config.yaml
crop_scale_min: 1
horizontal_flip: true
rotation_deg: 5
text_encoder_activation: "gelu"
text_encoder_fused_qkv: false
text_encoder_qk_norm: true
text_encoder_drop_path: 0.05
learning_rate: 0.0011
precondition_frequency: 16
max_precond_dim: 1024
decay_fraction: 0.3
Rows from block 3 of the text encoder of a small contrastive image-text model, named by matrix and row number. Rows with one number belong to one neuron. Each number is 500 + 25 x the weight over its row's rms, rounded and kept within 0 to 999. All counts start at 0. Numbers have three digits each.
Before each neuron's rows are labels from the 100 texts, of 14976, where the neuron reaches its highest value: "fires on" is the input token at the peak. Only what is clearly more common there than usual is listed. The data: photos with spoken descriptions (Open Images, Localized Narratives).
# fc1: MLP up (text_encoder.blocks.3.mlp.fc1.weight, 1152x384), inputs 0-127
# fc2: MLP down (text_encoder.blocks.3.mlp.fc2.weight, 384x1152, transposed), outputs 0-127

fires on: "black"
fc1.499:439515463500565476471517508559481470493507510505489513520499529473506493525480474503501480453525521490506515526508517495511513503481509514494462506534463495479497536499504527517439484470493534485509512535480465490451482474509502505488524508472562470460458513479503488446493529494512471550482488531505449490541533460494522457525479499514526481528551498483467504476516537499504500476514
fc2.499:520516521461493506521494514496515536489502545487526437495483487525497503518490524476511559537513550483470465501539482526482554510496497539486486469515456545482485518482509487484504472497514501469484487504525491515485520477473521497459478513495480487452514523490512545517499456499485483532521551500521469535466502537505447482507522500516507507518487482482489509484491454483497499517486

fires on: "in"
fc1.581:523515492476453507475498524495541518505486501495537461508522505528507522483518476497511553471492522488476538490534521519485489468501507488501514516512454484483498475435507522508521492518563511489515513511518515506536492520548508445460514570518521519523494512496455484469509509457475483487475479477501558539474510481474505516514520537515518513500476464473492480495510497478510474464494
fc2.581:458480523475470491556515462491565483513502481532505476513532537506494539498508490469481510509490534550469569507478510516465499517474503489540449488460473480551485491522505493553513488510513504492499501519481488529481486473500473481510533479503518478513495475526505510448486477521495505469446489477508494533470471510483547484491486537511509518521464503505492479540542434509505478480537

fires on: "water"
fc1.373:484502485503454535477492543471548522485507484460498419489499562534527532498522454465492493474492571504486535526545496467475481516465503494494479535475528461483490460499496468510487480524491541501495530475478522534481479476532502533495510539490524494520435516474490521490505455475522483478468551462516475501488494510540506513474451507472508500494514509504519489516497476489527504467547
fc2.373:497468505471460518465488446527498479487498525507499510510499475509468498490510490475474483528497522517439507536454480527495483532506466517532492451456532486473504488515487473507535481558504537486503499562480508525485525499513499535494504489508545503500532466517505470553459515522456447509459513471445494538497483518540497538453506537520464525544487482522463481517522469506500485501512

fires on: "water"
fc1.272:468509496496545474519513492512536460489510524501530543501519474456484506453512423535475515481492520486518510489502478484509502464482518484490492496545471478519467528521503496508519488508466475476510489531495520490492439497519522515487490486481475514496496463528509528466506509469494480489473544491469484503482518508509514496513501518528495505503501523516491540488525474462502494480537
fc2.272:485476495473456504469459466481506530500504497483446504498482498465534533490521497546510538520491562512506507511501479488516538494498458508528507492463462517528517550484521513526477494508495492480480489484498519476458498520482488519508547507510515513475442461514502501501451519511472492517519498504463498497459521506525485491497540480429509513513542499496542484496481519512479505475510

fires on: "sky"
fc1.158:498508499491515497563536496448520486530486495512498491519505477535502502517465485503508568491482511490498533497515502488491504477465507475504527508487493507508509485486528526468478497487536509507516513459520505511505453517511506516477458501469438526478479508489473503539491458465521497498500513502453504454488476564463513512492519512496538488544495498486473507470512497481505515504518
fc2.158:532537493519503514506465567561525494523495515503497453490485505506507496472465465528519507548502539497503514517541471539486484494495487530470577460543484504506514472453445479511544539512520537491503478537507459532512518528492494490527495502501458503532534484503484520474478472523537505478507488514509546534496522536512510527496482466514537493535483478539511487496494491481468495521484

fires on: "and"; "are"; "on"
fc1.227:507497470504519510541493466486503471514486510507488538510506528468477496532512484482523488532488523552518487529521523506500513518509536476511533493503492481496480524493524484481484537482468544440520471535488512474478512487543492510533553501509531492531511479484481476511454493480521455483460523514495484519470500456518484529502497531513492464472468525452516473490490494472491492515499
fc2.227:491484476517484490491492511472494510516536501478504504550498520483481457522495491469532470529504520520520480466480472477492507462510487536522488470488501515528495489496551500497477467503500447531541553509461480463462504506494519500528498455479519483491476479511485514467525495515497526503515488478484476498490483566449520476492483483512491471478466473552525503527503505515526526495505

fires on: "and"; "see"; "on"
fc1.531:536500517545502535496547475434512468480541476540506520474470507495491496460457514474540487486518521491506497505492481518492475520544525548498481538451478520513520464512500472516523499467468515467518499499461498545517488487524517498511529465513461529487501474514488500495507506512527474461520501543513458528469504484544494458419484493498541482479482524468491523515518484430528493464514
fc2.531:464443501512483534467493492516498503475514514487522500515481484476486483499475483522490485546505483455492485493485463494559538498500488513479524467503526464525480480512471493527530504475458533495463521422509506521467525515518515474484501404444501493492527524509498492514481495511488526465500486520438515480500493506527491471519504479514497458495460504489499473496461445508507525482481

fires on: "man"; "men"
fc1.408:547501505552519487533511510500500551542510474465502479506470502525483454528508491468517481485472532507520507542500491495496540506495500454525498479469493546486481518509508531479511530560576484528467511459523485500534477474554505532482493517496481502486463511493479541507516483537513501503433495461483526485528537476542531485510473490537523504543471507505543498526513477538540496477505
fc2.408:506479508504480538549498496483513541501518451506519508498485532513508459538457521527545489506474475488489495487501505547447419483490478485468512474484514487517497529477473460547521521504500498527464504538496511543533513527505474481477486528493518498516512545510488485481502480512520506468522525442510513501451530519484512521523528527472511513502447468512544506492545517505492505526539

fires on: "frames"
fc1.636:473532507531518457505507469469490506474511510480516503462514499474491464508480509495511459534494488498500547524499535458505502503475503522511543535463452467524528467485515465473490503514505552531471498574452461494539443516548527508454456500531515516481515462530545518554502539496537463500502497497494528522544533488489540467476497535494490494474524534498511477517491502490461504524461
fc2.636:505521525467490499506575476515521486490490508571485485510471527493520500500487518495521511555515518526537530501498529495474498488492487495503511488531495499551521478492454481508468488507490478494486486539511470501500544499476505530518496496516523496461490467528492540563435542505522528536513475541461554522483503478539465521461494516520493490550501486509491478512521466498453509478481

fires on: "and"; "can"
fc1.477:529486510527463476507505512480513511514487443503503494490480495454509508501511513452529525486478486492502494512517538499481485579521508491452516537541576511517499486508459485519472496507527502542543499501495517455509484524475507457510511463524499482500486470504522454462495523471516508536530484539513502520511535488514507522501439506556479478514478480476472496500533544519523497505491
fc2.477:494492562526482525458490473518495525504548527516522494564488480482534507491534514497472489516479468505501492515473493548528492487482484518533483504538496454473485495530494485511497474493525470453532474498509510498490550530436468499516507505498498489463534485488492511509480535546479466496492486532553532495496493507491452509489512490534461526503515516493500519484487506511512452510476

fires on: "blue"
fc1.566:495498477527445503499506505506450504485449545521518510486500456512524475479518504488518511475513496494555484521544521477465490478509499480522487544518473522507489461536457481488487471480482517525495514456508477504484545556515475526502539512501523458511472489464455521499504499504512540512506491456499531518470488492515532530504474541483481451465513505455511475528491526486503453498522
fc2.566:474478499505510522543531457555479530540486479486503476497530503534521485524496506481461522516524530491496486492465498482545479546536518496508517519506540481547512525482468487543494486453481482472537492462478485498490464493486518499545496444506462539500514473506501531472514528488483507532519498521489473505467498550540513506495535472442504457473498509551476502515521499519531554507479

fires on: "water"; "on"
fc1.144:506542534470520534565501500488486436530550486468484492519524509480533492519495501463481516540488465528491486496508529500510502505462502519505467471463504505547498485533508443467511496490492465527472535509518463522540549478516505532524483531493490472492532526538477458484552478472486530517507532533469498498507497514551517498518504506478515492504487486486502496448518491526506514528485
fc2.144:532489521468484454520536503530513489521533497498517449520493447490508485477478472517515518530516481507491490528460452499516450485506524509509494486525530521552522486485487524491487466492510478488511492492502501538520508496493466517538533515503470476522515521557482469485454508495540542502439510516540519530572495498495497494511458515474508463514506496468489475536515512480503474529490

fires on: "in"
fc1.490:519492515477481501523532527528520505550513520511468461534475482433479487513564487525504460491500513501537489473539511536468530448447490526454442497478570491479508473510529532504466528510525485532515524491471497502456483487472459499541492470530475489472488474495512475479500458507535490525548488487496488516507505492469490486513532495468505529522484519521512458490492511483511505499466
fc2.490:494556495510471491468488465485472532500521450505519524529516488540475532490520507523518465486469500484466497557499491521508524488489505490513514502518549514534503509459538521510483504513465504504465528513519467497520536538530493513527518510449516474507478492474476487479500482519478512514528523532476491504474488489512503512499532449508459518478496536517494482494465519500480528514511

fires on: "the"; "."; "pink"; "there"
fc1.689:512517494528520480510513517510449444455476530515501545439508510480481520527467520495446566440499505514514491482515515515551526516502520528498521501466545498491506506552571495513481557458482482493528520538513514497487466509538497528487510493504520465482484494523496497497468488483532472462523549477536516481502489509463501508481519510504515477488526501461487477463482489507519481498518
fc2.689:570500501497504478512489481517492514508502497527525530474479463448450534511472515552456511486489525500491496506491472507504535494495528539513528503488517488512476505460523473516521471468512505543493491509509516462523463515483549524482526505492472523485441524474538524497465472479532544532497530533520505496533466510495484556481497523480500493484495495538489523478505487483532495500501

fires on: "man"; "this"
fc1.758:490509512551528498519516529505447527545506469486522478476497522450486465520485482492525505488503521523497490495510547499535552509500511482496506517470516515486508546545517492499510504476534516456521477515506455497443493492525534510518494469427506452481474473516514478473462493496514498457455495512482443445481511532520505526546477540491482496512500502530545446498540551538508493555509
fc2.758:533499510512507508513484485503536523545484481510507503496512521513469483536477490464505508532460545546503464477517528484542498490507513458496464436524533540541479483501444538481522470514473490563493475513488530515505492492501508505503522544519549503504515519481475478499497522482508509516475493495479532490523488562487502485501497503509495493478522480525524558505526543468471535482530

fires on: "flags"; "in"
fc1.708:444481484492490481500491544519488480455462512520534481478509474514458507484521548500532487503487488502529506463484499511546493469506497488551525491522525560484449498513500500471495468496438501453429491492484498493516490516467516525507459456470504507447548542541479527542504485493470498507469480485451531500541518488477486555497519507458540477482524456495532516518493479485473543450496
fc2.708:473465489493477501520488492504450480473495485499478512518512505504499558535487502502518527531518478473512510494504517497510513566476531522512506518500509498530509473459507494494505484481451563481532515492522512517500477503544454502471429502513522529483565515526495499501525479476480478494483475513503563550546556554513503488489512476537489450524508435518516508552529473508499500528496

fires on: "and"; "."; "the"; ","
fc1.178:471507525529491469524542474473503494525568482552448503489494484493504485469482523485484556488490539517490520516497514518481489528526457501481545485473523544512514482491482499501535506484494529458479505499492489493498468477566515481466501467468471566511524471523525500503515506511509505481555490508489530517510482508498522477528433515545469484492461466498487501508532508508516485507521
fc2.178:498516493515511477434495458481491517500521472504493441505481485555492487459464522494467521504515528515457543494546481505505504498484481522490523476502496503512486546508514455518445541457487516462486502519542473513487516506502531487518449477469484535474524529514522476513486527470506515460537488537449501492471474481498515466509504491503489516466459492500458502586513470470520482481511

fires on: "and"
fc1.720:503501500514494487506521468495494538501499469490478510484493549502509464485505473531539485526506484520490500544477508479570521497480498503534482513520517503497513489524495516425485494541458483500481485528505503513489512506474496487513475497466522483533501466456493519471508512562485524522516521473478508493512509508483488472564503507538491491526549500506527531497487524488522474497506
fc2.720:497452482507527519518487504512507490504493507520530553514522526531484486505515496484476513543487514529474520504549491477523513578504480526488533524481504491515476521544509485549475516503519494506498497504496535496496481518468460509471491501496545542486542490523491511487511492494476527434507503463495547498533502493500460499514493474544519486526443506519501478516522500535542503496491

fires on: "frames"; "chairs"; "room"
fc1.607:504456547508471527502531504545502480505486531532480512528489530533530468538468494481462495559506479503560494462536469492461485511476551544486540494512483548528498487504517488522418531509497511511482566487504528497525495525545491488482495491484463488498492497499496545530530511505499484497491482492515495467531513468471508499439478514485487510527480507502514503499469491473480466490558
fc2.607:457493490507475499475505507491523519514496517584483525519500515464493484510456498526474495524480509519496509501528504492537471454523525532541518519513509507510494489511486450516505512479513508477496513559495474462520538510539483510517455472473471487467503465537519515500515504478453519496526488507480526506482470511487495561453502503500508447504500493520564519495482525507511493480526

fires on: "sky"; "we"; "clouds"
fc1.553:495480515504535482489537501489484552471513461461528497496515467502502482482482503468527475502507486475509462537483503585525536487512521524479511471532500515500524506459544488457505512517531458519513473503476501486533481472459503505499498481463472515509505520495525507497488524458481521482490502500489529480491481545461506486462508498540476447512486491501474510478535512505473481535548
fc2.553:487503468472500471520439484492497532490530556456508491499490473495464488517524472492521515548504530493488524501534485498498475496513467499454524504528528511537475498459520482500506480477505530505525506501566522470480484481488487522498495463491481505505528491517526533520507510438482468501485536486505517551496528458449486493500485477501513513502515454514513470496542482486469504530473

fires on: ","; "we"
fc1.86:521502493499508470475539518530417513560500527504517514518478441490517487513486484541532477496494480518500498494476515535529529478502503538473508480517501516499529530494521551476507522504570487479492481521521529475489483472497533540484483486459493467517521507500568484552504497468525516483482452509515507490522520501502489504526524496517480435548461528528450469546490520482520530493529
fc2.86:487506539547526491469482484467503525474452540517505524454469547552486511505436502482500525507495520541515474510540514510526463494528455502484483452487537476532487492465490497488533465499513498518517462485517485451510468491509524469493511473506558480524498503470556484520538518484509511469509499492500517506467488484479497473482526503555480484477509483494479518519520492488447519519560

fires on: "a"
fc1.383:494496524518526445505501524464490511517476508501487510553486500498460512552486505465504479464499513547552547517505569491540519522513501526490528554516504478495564508450525517447515485542483506503514482487498491496512513531513463484483472482503532521489465500499457491516544491515475490466489522492443522507528475508564516455534548488512479490497510492503488499498482474507472454527512
fc2.383:473522488496485492489459520505438528489495472472537463496525473492483514474488469493521492516526466507539530483488510487480506554466513522520498504506507496511494515467481498514471534482529487472544472528537456519473465530510452509493512541565493484501488504519522485505493519482446509533482519520500522511513479485469496481493482495504498506517491517483505458522503515485498485484544

fires on: ","; "is"; "see"; "and"
fc1.521:456502526518517495478531450531482525500503496457487502554523493497489508524514495524516474458483465503478504470479511487468509498527474532500507523507543474475517525472517521533506492487501509474529485512539452512493436502468471510504492514558493483506494471458518470540482472534520534498452483513498463489500504510486505475503527490535505482469493509480515482490516501439528512493500
fc2.521:515496480491498518510506504531508525505517497503496438470552466473477483498499506531522528535505508523490502471493522495471498476520476531507491520465542501498531488493499521518507474509485549494473460486489525536489497502522524481530501522515551508466519499502503486495475537548514504555499478558493503496504484544484481497489521460540539512509476482509460494489442469486513510528469

fires on: "blue"; "can"
fc1.47:521523485518483517533514519483498520507456531482481496530508495547477512515491473534506531527453533503518496504515529507470503525522462520515511494501484504497504516513480503490531534454493466491502515528508470501529507472485488494507523448474502541504472490459511529494495530463500454479504448460508496559493504508529525502490490499514475450489485478556512520528496491488505494442490
fc2.47:532487500495536549505458489523530498480527498455493502481505509529485527494502546464502526512498520528517474495466463495501541485482484518505475513496548502533492506481468513534480527490508463515485499481478505464477485490486526438494465511515476457492480536503500464502467461470503478503555504496540493510466506486492515527501501497484529477474530456492479536474494460512504477517529

fires on: "black"
fc1.241:508513498496532504512484500512493481476535519520517502509488506508490530512513565547533545465511486462514511530508476500537495464508510485503513481459459497494498536477518479443491513505511492509465485560468580480467502523543505505523512501514487488472522516519504507485478528506497445473461497539489487547521509481497459478527488510484543496509446456482474527500477476499480517416512
fc2.241:517518502509448494508458516548519500520482496491552487526505505541503494484441532488514513472514524493506468479497519480488521506515542561500531471517496528486488481480510510520491504508482504499508521490553458517527537479485542520495517511531512509519508537489528490475520500498456511496512510489495503490516517535549483492488499493490461504506515485509459475473521500479456537552442

fires on: "blue"; "in"; "image"
fc1.382:515458486542460459531488485525479514516524471483522486506521459547467470475493466481491497461500475475475456491523513514504517480524511509525495488507473465495510495455457494480484489505508494457499571506518507530472519498471565516506498482489496542539465522478466481461512498502479470489466499464487489539496461495543503463515463526478498508528467518513481445545552496515526529481478
fc2.382:488475548498522477509528473510470536505486497466528469501526470495501553489511539483502474503542525511501499502467489547467518520509496513559476493496510532534474486489500497509475475493513467493539500509501505503478485492519487528492477500531480492517497493490511525481505487538511541491516456537521511507435503518519509503502497502459510440483441496530502474502508513494497464547494

fires on: "sky"
fc1.30:485471489522457498509522520495507508550517492533482505518534506474458527520527464532510491493474464548488500546475547549525521515495524533459512486539510484482525526494499526483531507533457490489475496486510517532502472523487533519505453481505536493526508487505485506548503513531489500507514533521505540471534517514504522495564494481540524479548482498498456495499494499539504507485547
fc2.30:449490561514542505514452522490501477484465566533450453504526525514488525538501509524497523485514491467511532514497480502511468498492520505479511486513499527503555539523469498543493515482490502500491479503480529478477514529472489466487520502478515460478532505514499475496492498480491496495505529481538460502485476471513489495481485471515516484486444497500535485488478492517523479505538

fires on: "and"; "image"
fc1.117:525495524532495472464517422480517486546519525474467496540492491530458511496460473487488477482458477479461481474504523461499542503488468500495488506504478508483541485498539513534519503475486489522508481540493496510508518545468556485469493475486469486521477526493490521510485504543525475484520500498487494514449527484462515498574500489510481479514536521462534537500500494473539486490543
fc2.117:438484501515469536526516486547524480514531514477516456476466488539493494503521515487520537498489476491474487515442496506532512522488495503507509501486430501526462524504498505523509462495536537473459497510503495483499497515513481494535489485512513522496485537527534519483521457497499490483496474435488496472497480491550554505519523459494501454540513480487555489514490491510503491561505

fires on: "black"
fc1.525:488541494496537501512547519429491501556488478500520542428499495510519515458487472494476473477527497477542519503464491472483487501477495535541511508499473528520489525545487521456507496456535476486537548530530522486512502499532554506459492490478499532472497477490522488476476495489511490471489523478490483495493524485522450502497520510514467522464480503544505503512514501485473508443493
fc2.525:489476475499532479537484483518531549503505481477515508479498484543501511455474501515515511502468503513521479541499471521464526484472489504490432510513490479523487492518481516503458471489469529490542503483502489499492485519533544497498513491447486483473491453564510490473510529488459509500526516501473435515479511497489528478496510510513475487493504523511520516559513479493446488488559

fires on: "sky"
fc1.159:558558492502519471532496481486509474489484506524502468527529497493498507515554516489511512471482522473477498509496528489505519479484526460444527498505536509495511482478513464466470508519448510474471537497463456478528484458456546534509514447524467499494477503523511477486531530517471523460485498469489500523509555535511498521503464517524495458511476503498523515478479464508483519498526
fc2.159:532536494514532488521472555532512516498475525493494453513491499497468503482491448523515480508494517493512492510501520536516456481494478525498563502536448503506537490439553495511513552447511519494472492495534492491517527545473514486500533491492446497481552501506472505441475512529525487478536533501511533507499496505496508534510470492516526515501473493519503481499487482488504499502511

fires on: "sky"
fc1.534:504502482485514467551532513460497474493474473511470505504494514489516453491472479470518516481491482520480475536555522530492487483517494515493491524521484470462492486497524498510447498531512483491516507495486464526446449495457580475446497519532539513495489502495478520468474470480471448489544463485476487494522512526522498528485474498528505487525480495486488482502486479475507481513522
fc2.534:520524551524513479525486544541526503523494513482538478490480497517509554515466488488455528517502534490493483501505466516486476466479525521509587492494477515493514480483509496496520511518498567516483475476545505517515505457525491497490513535480491485496500494525521517505511520546536469511500514473513523554479514535480514471497509523516536492482508472551489499514506457482464511519470

fires on: "blue"; "of"; "image"
fc1.49:510457521535504522551560479476477490528487484509515503502467531498484495521518520461492519498510494426508501498518528515520514526479476541477527496495533486510539509510522506544518490498524476448477453474496500515504512444497542489514512510477500458516517504497469465510482493501512517532473490526527478499497445505472491465524505488503547487454495462513454475454465466510493520573520
fc2.49:528478506542478502489518514550506470509453454530491487529474477498507476522502512496505474502489524504510506483463566508526463517523498504510478535515508492557517490474481508521451466510490476514509494449512495530508523462491441474548462445466493498466517486495504503477530472486526543559495504520490506480463469507487516485518577498482496507500489487526521525527472503482470531538493

fires on: "man"
fc1.726:501499492479478495513538458504498522497511501513501499463510539493539505490492494466492496481517527494481504498542480520495503466471524508529475531526517478522475475542470472481491479491505497469523480492493508487473492506526545475513461463433527466495522498504495523516514489520554491526467537455553521467511567546509523488509498510562465491450472516506527517537471549502473554453529
fc2.726:509457530546468478531478506490470490510519559551501524499456477503484485510505519520482509529486524515509526502524490493512484450506503503496483482516525505502425501467458496479486489526470507504500515497524487500486461465503468497429487452492506502453480486468531506482495504548470529508488500485485481519506505503492489499500524529515514539492521540521478539559502468499435531495520

fires on: "man"
fc1.633:473501471514524528524505525498519529508509505505485537484474553471513494484516520528487504484484543481520494528538524498479486546496523535466492474496518499512513497501479481514541486498492503443471489499469482479525506469517525509476504486495499449496529479495498533478502492545519448480514485512489527448512499487544479504454504480520493517510453474457547493496472499488508508462546
fc2.633:500493479532472514497504502488503527527508498476530489509507521480502499533483460432454466554486535482482484490473496500506502477518525508490480477448475466507473521479485518501496468567506534492492474505489486522502485492554509488514520466510516466526492551494479499514510471481490493520493484519497511497478538501498460494501522477498494482506501522491472498485511456524474478514495

fires on: "in"
fc1.596:490547473532473533517534501475517487475488481517499558504536446508530508538532474489536505468476519517508485565480514499536495526498488478505529489508547511519486486515452517492504493519464485544465547507502514511514492533538508489528505527480483526494481525491502447498478463529535466453549437491504483475511481493535529490553495492493484480504511460538475488470496485498502449484498
fc2.596:501533503508483549482507487519509487508486528457511522517474523516481481497507468536496450524532519529508532526491541524521462495484510510541477445481535529511465539470480461489479475482530504485479502521486479514463505466506515487481539499495492465521497497567474471521471489482494501477515537494522496525461547525554520545461481556441474471496472498486504493437525514495469483460510

fires on: "flags"; "there"; "are"
fc1.312:460507544523527477496506498497462525488506469486543476511540532516547491491514493503502497510536485480532507547507519496546544458463479525497489499537499447523459471500493498523470486515534551483485491496487501559516484472468512438537480473539485495549513489525516467510509500524490500493497493481464515512511507483452532473489449475519465498483530484435432476520485470487551518482524
fc2.312:509454470532517464504525488458496486496537505489538500458524442495487501487467569542514519455478522460499493519520476511494483472506511476479544480505473492476516515550504481471519496509488499507537513492492499481538532511509484504523517467529510511498550536506469506525538455493523518456490499497485489546503520504489526519540486525484476524519443439531527511490512493510500514516462

fires on: "and"; ","
fc1.59:474461518502481516549561494532527490560473520562473521527491523473466469507472484509462498489493518490514487473562467479538509452516459502520501534499475487527493483497484525505496489503504527493502523507491514492492490474522523456489518531505499540448481465516486527524531498511489492489469488511483564483535524490470493488483499506516523560529505474503537494504441476496500517479504
fc2.59:507523499515481493524527493503511556491535515532466521505513520467516497481481476463506493509478503501463470442533494546548484459522504546549499472531474473491474521496430481527511524489527478504481490470489541452547497511501514506538506485475506506509549465526511520491498540499494515540522491477472567472518479538511498475489504463489510479489519437492534508530491498473509504450451

fires on: "flags"; "image"
fc1.53:451517489496456470539537509456513538491491499499490496518489547512542504499504504494486524478483455490540497484512501550547544498480536534468533481523466473519498471504495514537479494498526550436480531569492497522553441501474519517515550510498499503518472513520546490558488542478511505480454536491501541495483481532485542501497509501471455495501501529470508457495511492515478538455481
fc2.53:458498512499494512484459481519465517510464495512524512530509489484521444507452528535534476497514493489530520514533512475463508483525486526499518512471501467502481467526539486530484489513476541512492489554494488519472505526513479470465537464498498548522490542464460554535531501475552499464513442503474509503499500509484462510472484541480515503501478506510495476477490525471546479515476

fires on: "man"
fc1.500:490524511509490507506494484491520474499487523494456496481485524489524440492527490470515511456497481452484514507508496462535486495469506493504497530481485465451482477524497470516473441475504504520533519484496484500485502480507507523505493538498486478517471459523514481494493500461543512493538522451484516540464484532498528481501476518509507535485449517547502506482522489520515518468527
fc2.500:506496516529485511490450468464511508508502478460473535447480510505510475521513468493499460509501518530499490475501471496502534481494508472536438515478500503559486512507448491500517492504514480530542526501547470533489475457493512503501537480535497483486532484448490491507504553496506491513525495509491508499517457496554473483506522514513532496505521514519450574502476499480515538504496

fires on: "the"; "and"
fc1.254:515509520532524504509520487477467508479518501476491496484521528504470508491462477494510463485513488528497526506527481486473479524537506478473536516530510469493511483489451481462483438477536475535538476464486496497489463503487531500482480455479544518501501496518507489494509456486478490476497441484531516437533508511455489496546533499547515479531504511514501456545525462508507502557461
fc2.254:493499452477508485467509509521484524536510510480478522536513456490455507491489515473496490480443479523485518493510468513476532490515494453501506507486508472530497499476505493530497473503507486454471526489530488509486506484501491508494520527467491483457507491453515520485545511465501452512474492516467522524510491484507510466515524482481525513511475487499493516500506489493465471534472

fires on: "a"; "image"
fc1.363:493493540485489483458553478484481515507501459471480505459501506526472517483535529505555486486491454493486512486483488529510516490488489491500542480479485542484518467488478506435508538509505487551463476516518517460493478523488506465536454478547459497528508475492516487506512501556506513485520514466509537474485513481501512520506500479551502494572537517528515548473495513489498474504447
fc2.363:496516512493472517519493467490539504486512520491489519510518531526546477537539479509528524462479479510481501484491447511488496493497476473527548462447509468493523523471451502485508539517457513506464490467476516491536483552520486496468500486536451479522510458463489516518461473532481504454526507510522482468487499512508471507502493504454537501516470501528536521489450493521446502460524

fires on: "black"; ","
fc1.76:498506518548528494505482476484461501497483485482466479472515484470536509485475531509550482472504507497500506448522477494473450535520514496491480556455529453451511504497528481529511486552478464501503516482519478502486520509509489530481485503505506473567526514493495546524459544462490514510489510448496472529460486515528498478447504508505525535462470572518528562461491483514497541484537
fc2.76:496492439540475510508522476516485466520511467504499505481474516524498510478505520498489508523474544470468495521522486532477491462524497501566559484507544472530506486473501504506533484520517523479483456528493506500482497470507549468469499479503506514504535531486528496477529502492529489514481523503520495482494510503489458500458485516508509484462494493507507513457489493460535458504462

fires on: "in"
fc1.301:485530527504532519540536492534496498489475459516490477518515499539520485519501493513479535479456483523494504497489460501505485506511470516517462523488505476503511528518481514525540475516445439455493509504497515499503503518506496533469489492441494479469468504500492473461506486515522522493524529482470492484485544502498504494551489489498511477476475440554509517536497509477493461457512
fc2.301:468489499497503528534542536554499483479477474522534506514475528493494518474522525486504496482488528504467472524543482521445462541482493460445499512520512481524495493550526480506508457551513468472517483530505502563552526520534512483463514493458491447447542489514520501489481489518452504483510527474531532504513489506519514531482511510533503479520542483474493478490496499509523477502542

fires on: "in"; "see"
fc1.674:538498498490468500522505521477499541492476504478474493533527509505460482503513527494476495505470493475515522471520450493542511511534465498531471515534484487479527468525505479492481480523543517483492513538506517483503489532525547550477506528459486533498517490485481503505519530501471544485517532484487424520512483481485482473501508489466497486527508557503527530553495469505493496461511
fc2.674:466507500508506492486468483497507520470469493473561486475462471527511511426480555505533516501515475547486448522497561511475527487495482534520475512485522541534468506478514477515497499462480519535489524531469498476484540515498459462463526473508495492472482500485491511516526497498514490482465492522441547546500480481525495512446515499552504454526480495452472464549485466510535494521482

fires on: "the"; "and"
fc1.217:466471501516529505489529420493515491524526473482452536516450463545540511488547541536512503523486491498500524492523475503480481497492469500482496535527538506511521504442484464473492478501555512502500485486522535507551480498505484504540518515493487520500504528508547464476461497511517543483505463469524512492429484509485512469490485502482490480494474462472490468512503496476492488476516
fc2.217:503480479513514482519489481474458483496537546472548449505531530514469441444474496468489512504500514557482519492523568477532503528496508525498507541537521526510497556499504477517500491504473506551463499536543473498499554498514529458509517526500504501488514495537489521509474479524490474471516500502539457509517509493538520505501543522513502509511508452501511456469491491482516503484466

fires on: "clicked"
fc1.571:503508497539476494494521498529492510488537504502493499527444492576475467530527517503473518527500509494535500467515494514483502444486531500512495502507469510492488494523468507510492494552490527487479472476544460485475509527511538472539477485504475463494532490460460503476492526514486456527455462498522469490537499492517458528511501508533469519471517509527496521469513518464488539496522
fc2.571:531536500479537444508506525470509475446449468538524466468527492532525540500503460481476470506507498478456467510507512441548539474500531460488502504518529552508513522512535497470515474495484496499491538496527505525489475509497515470458564504512496516486471527489516464534492531484532501490537473495503503466522519500505493495501495497462533462520496514505526517470503466484504515500466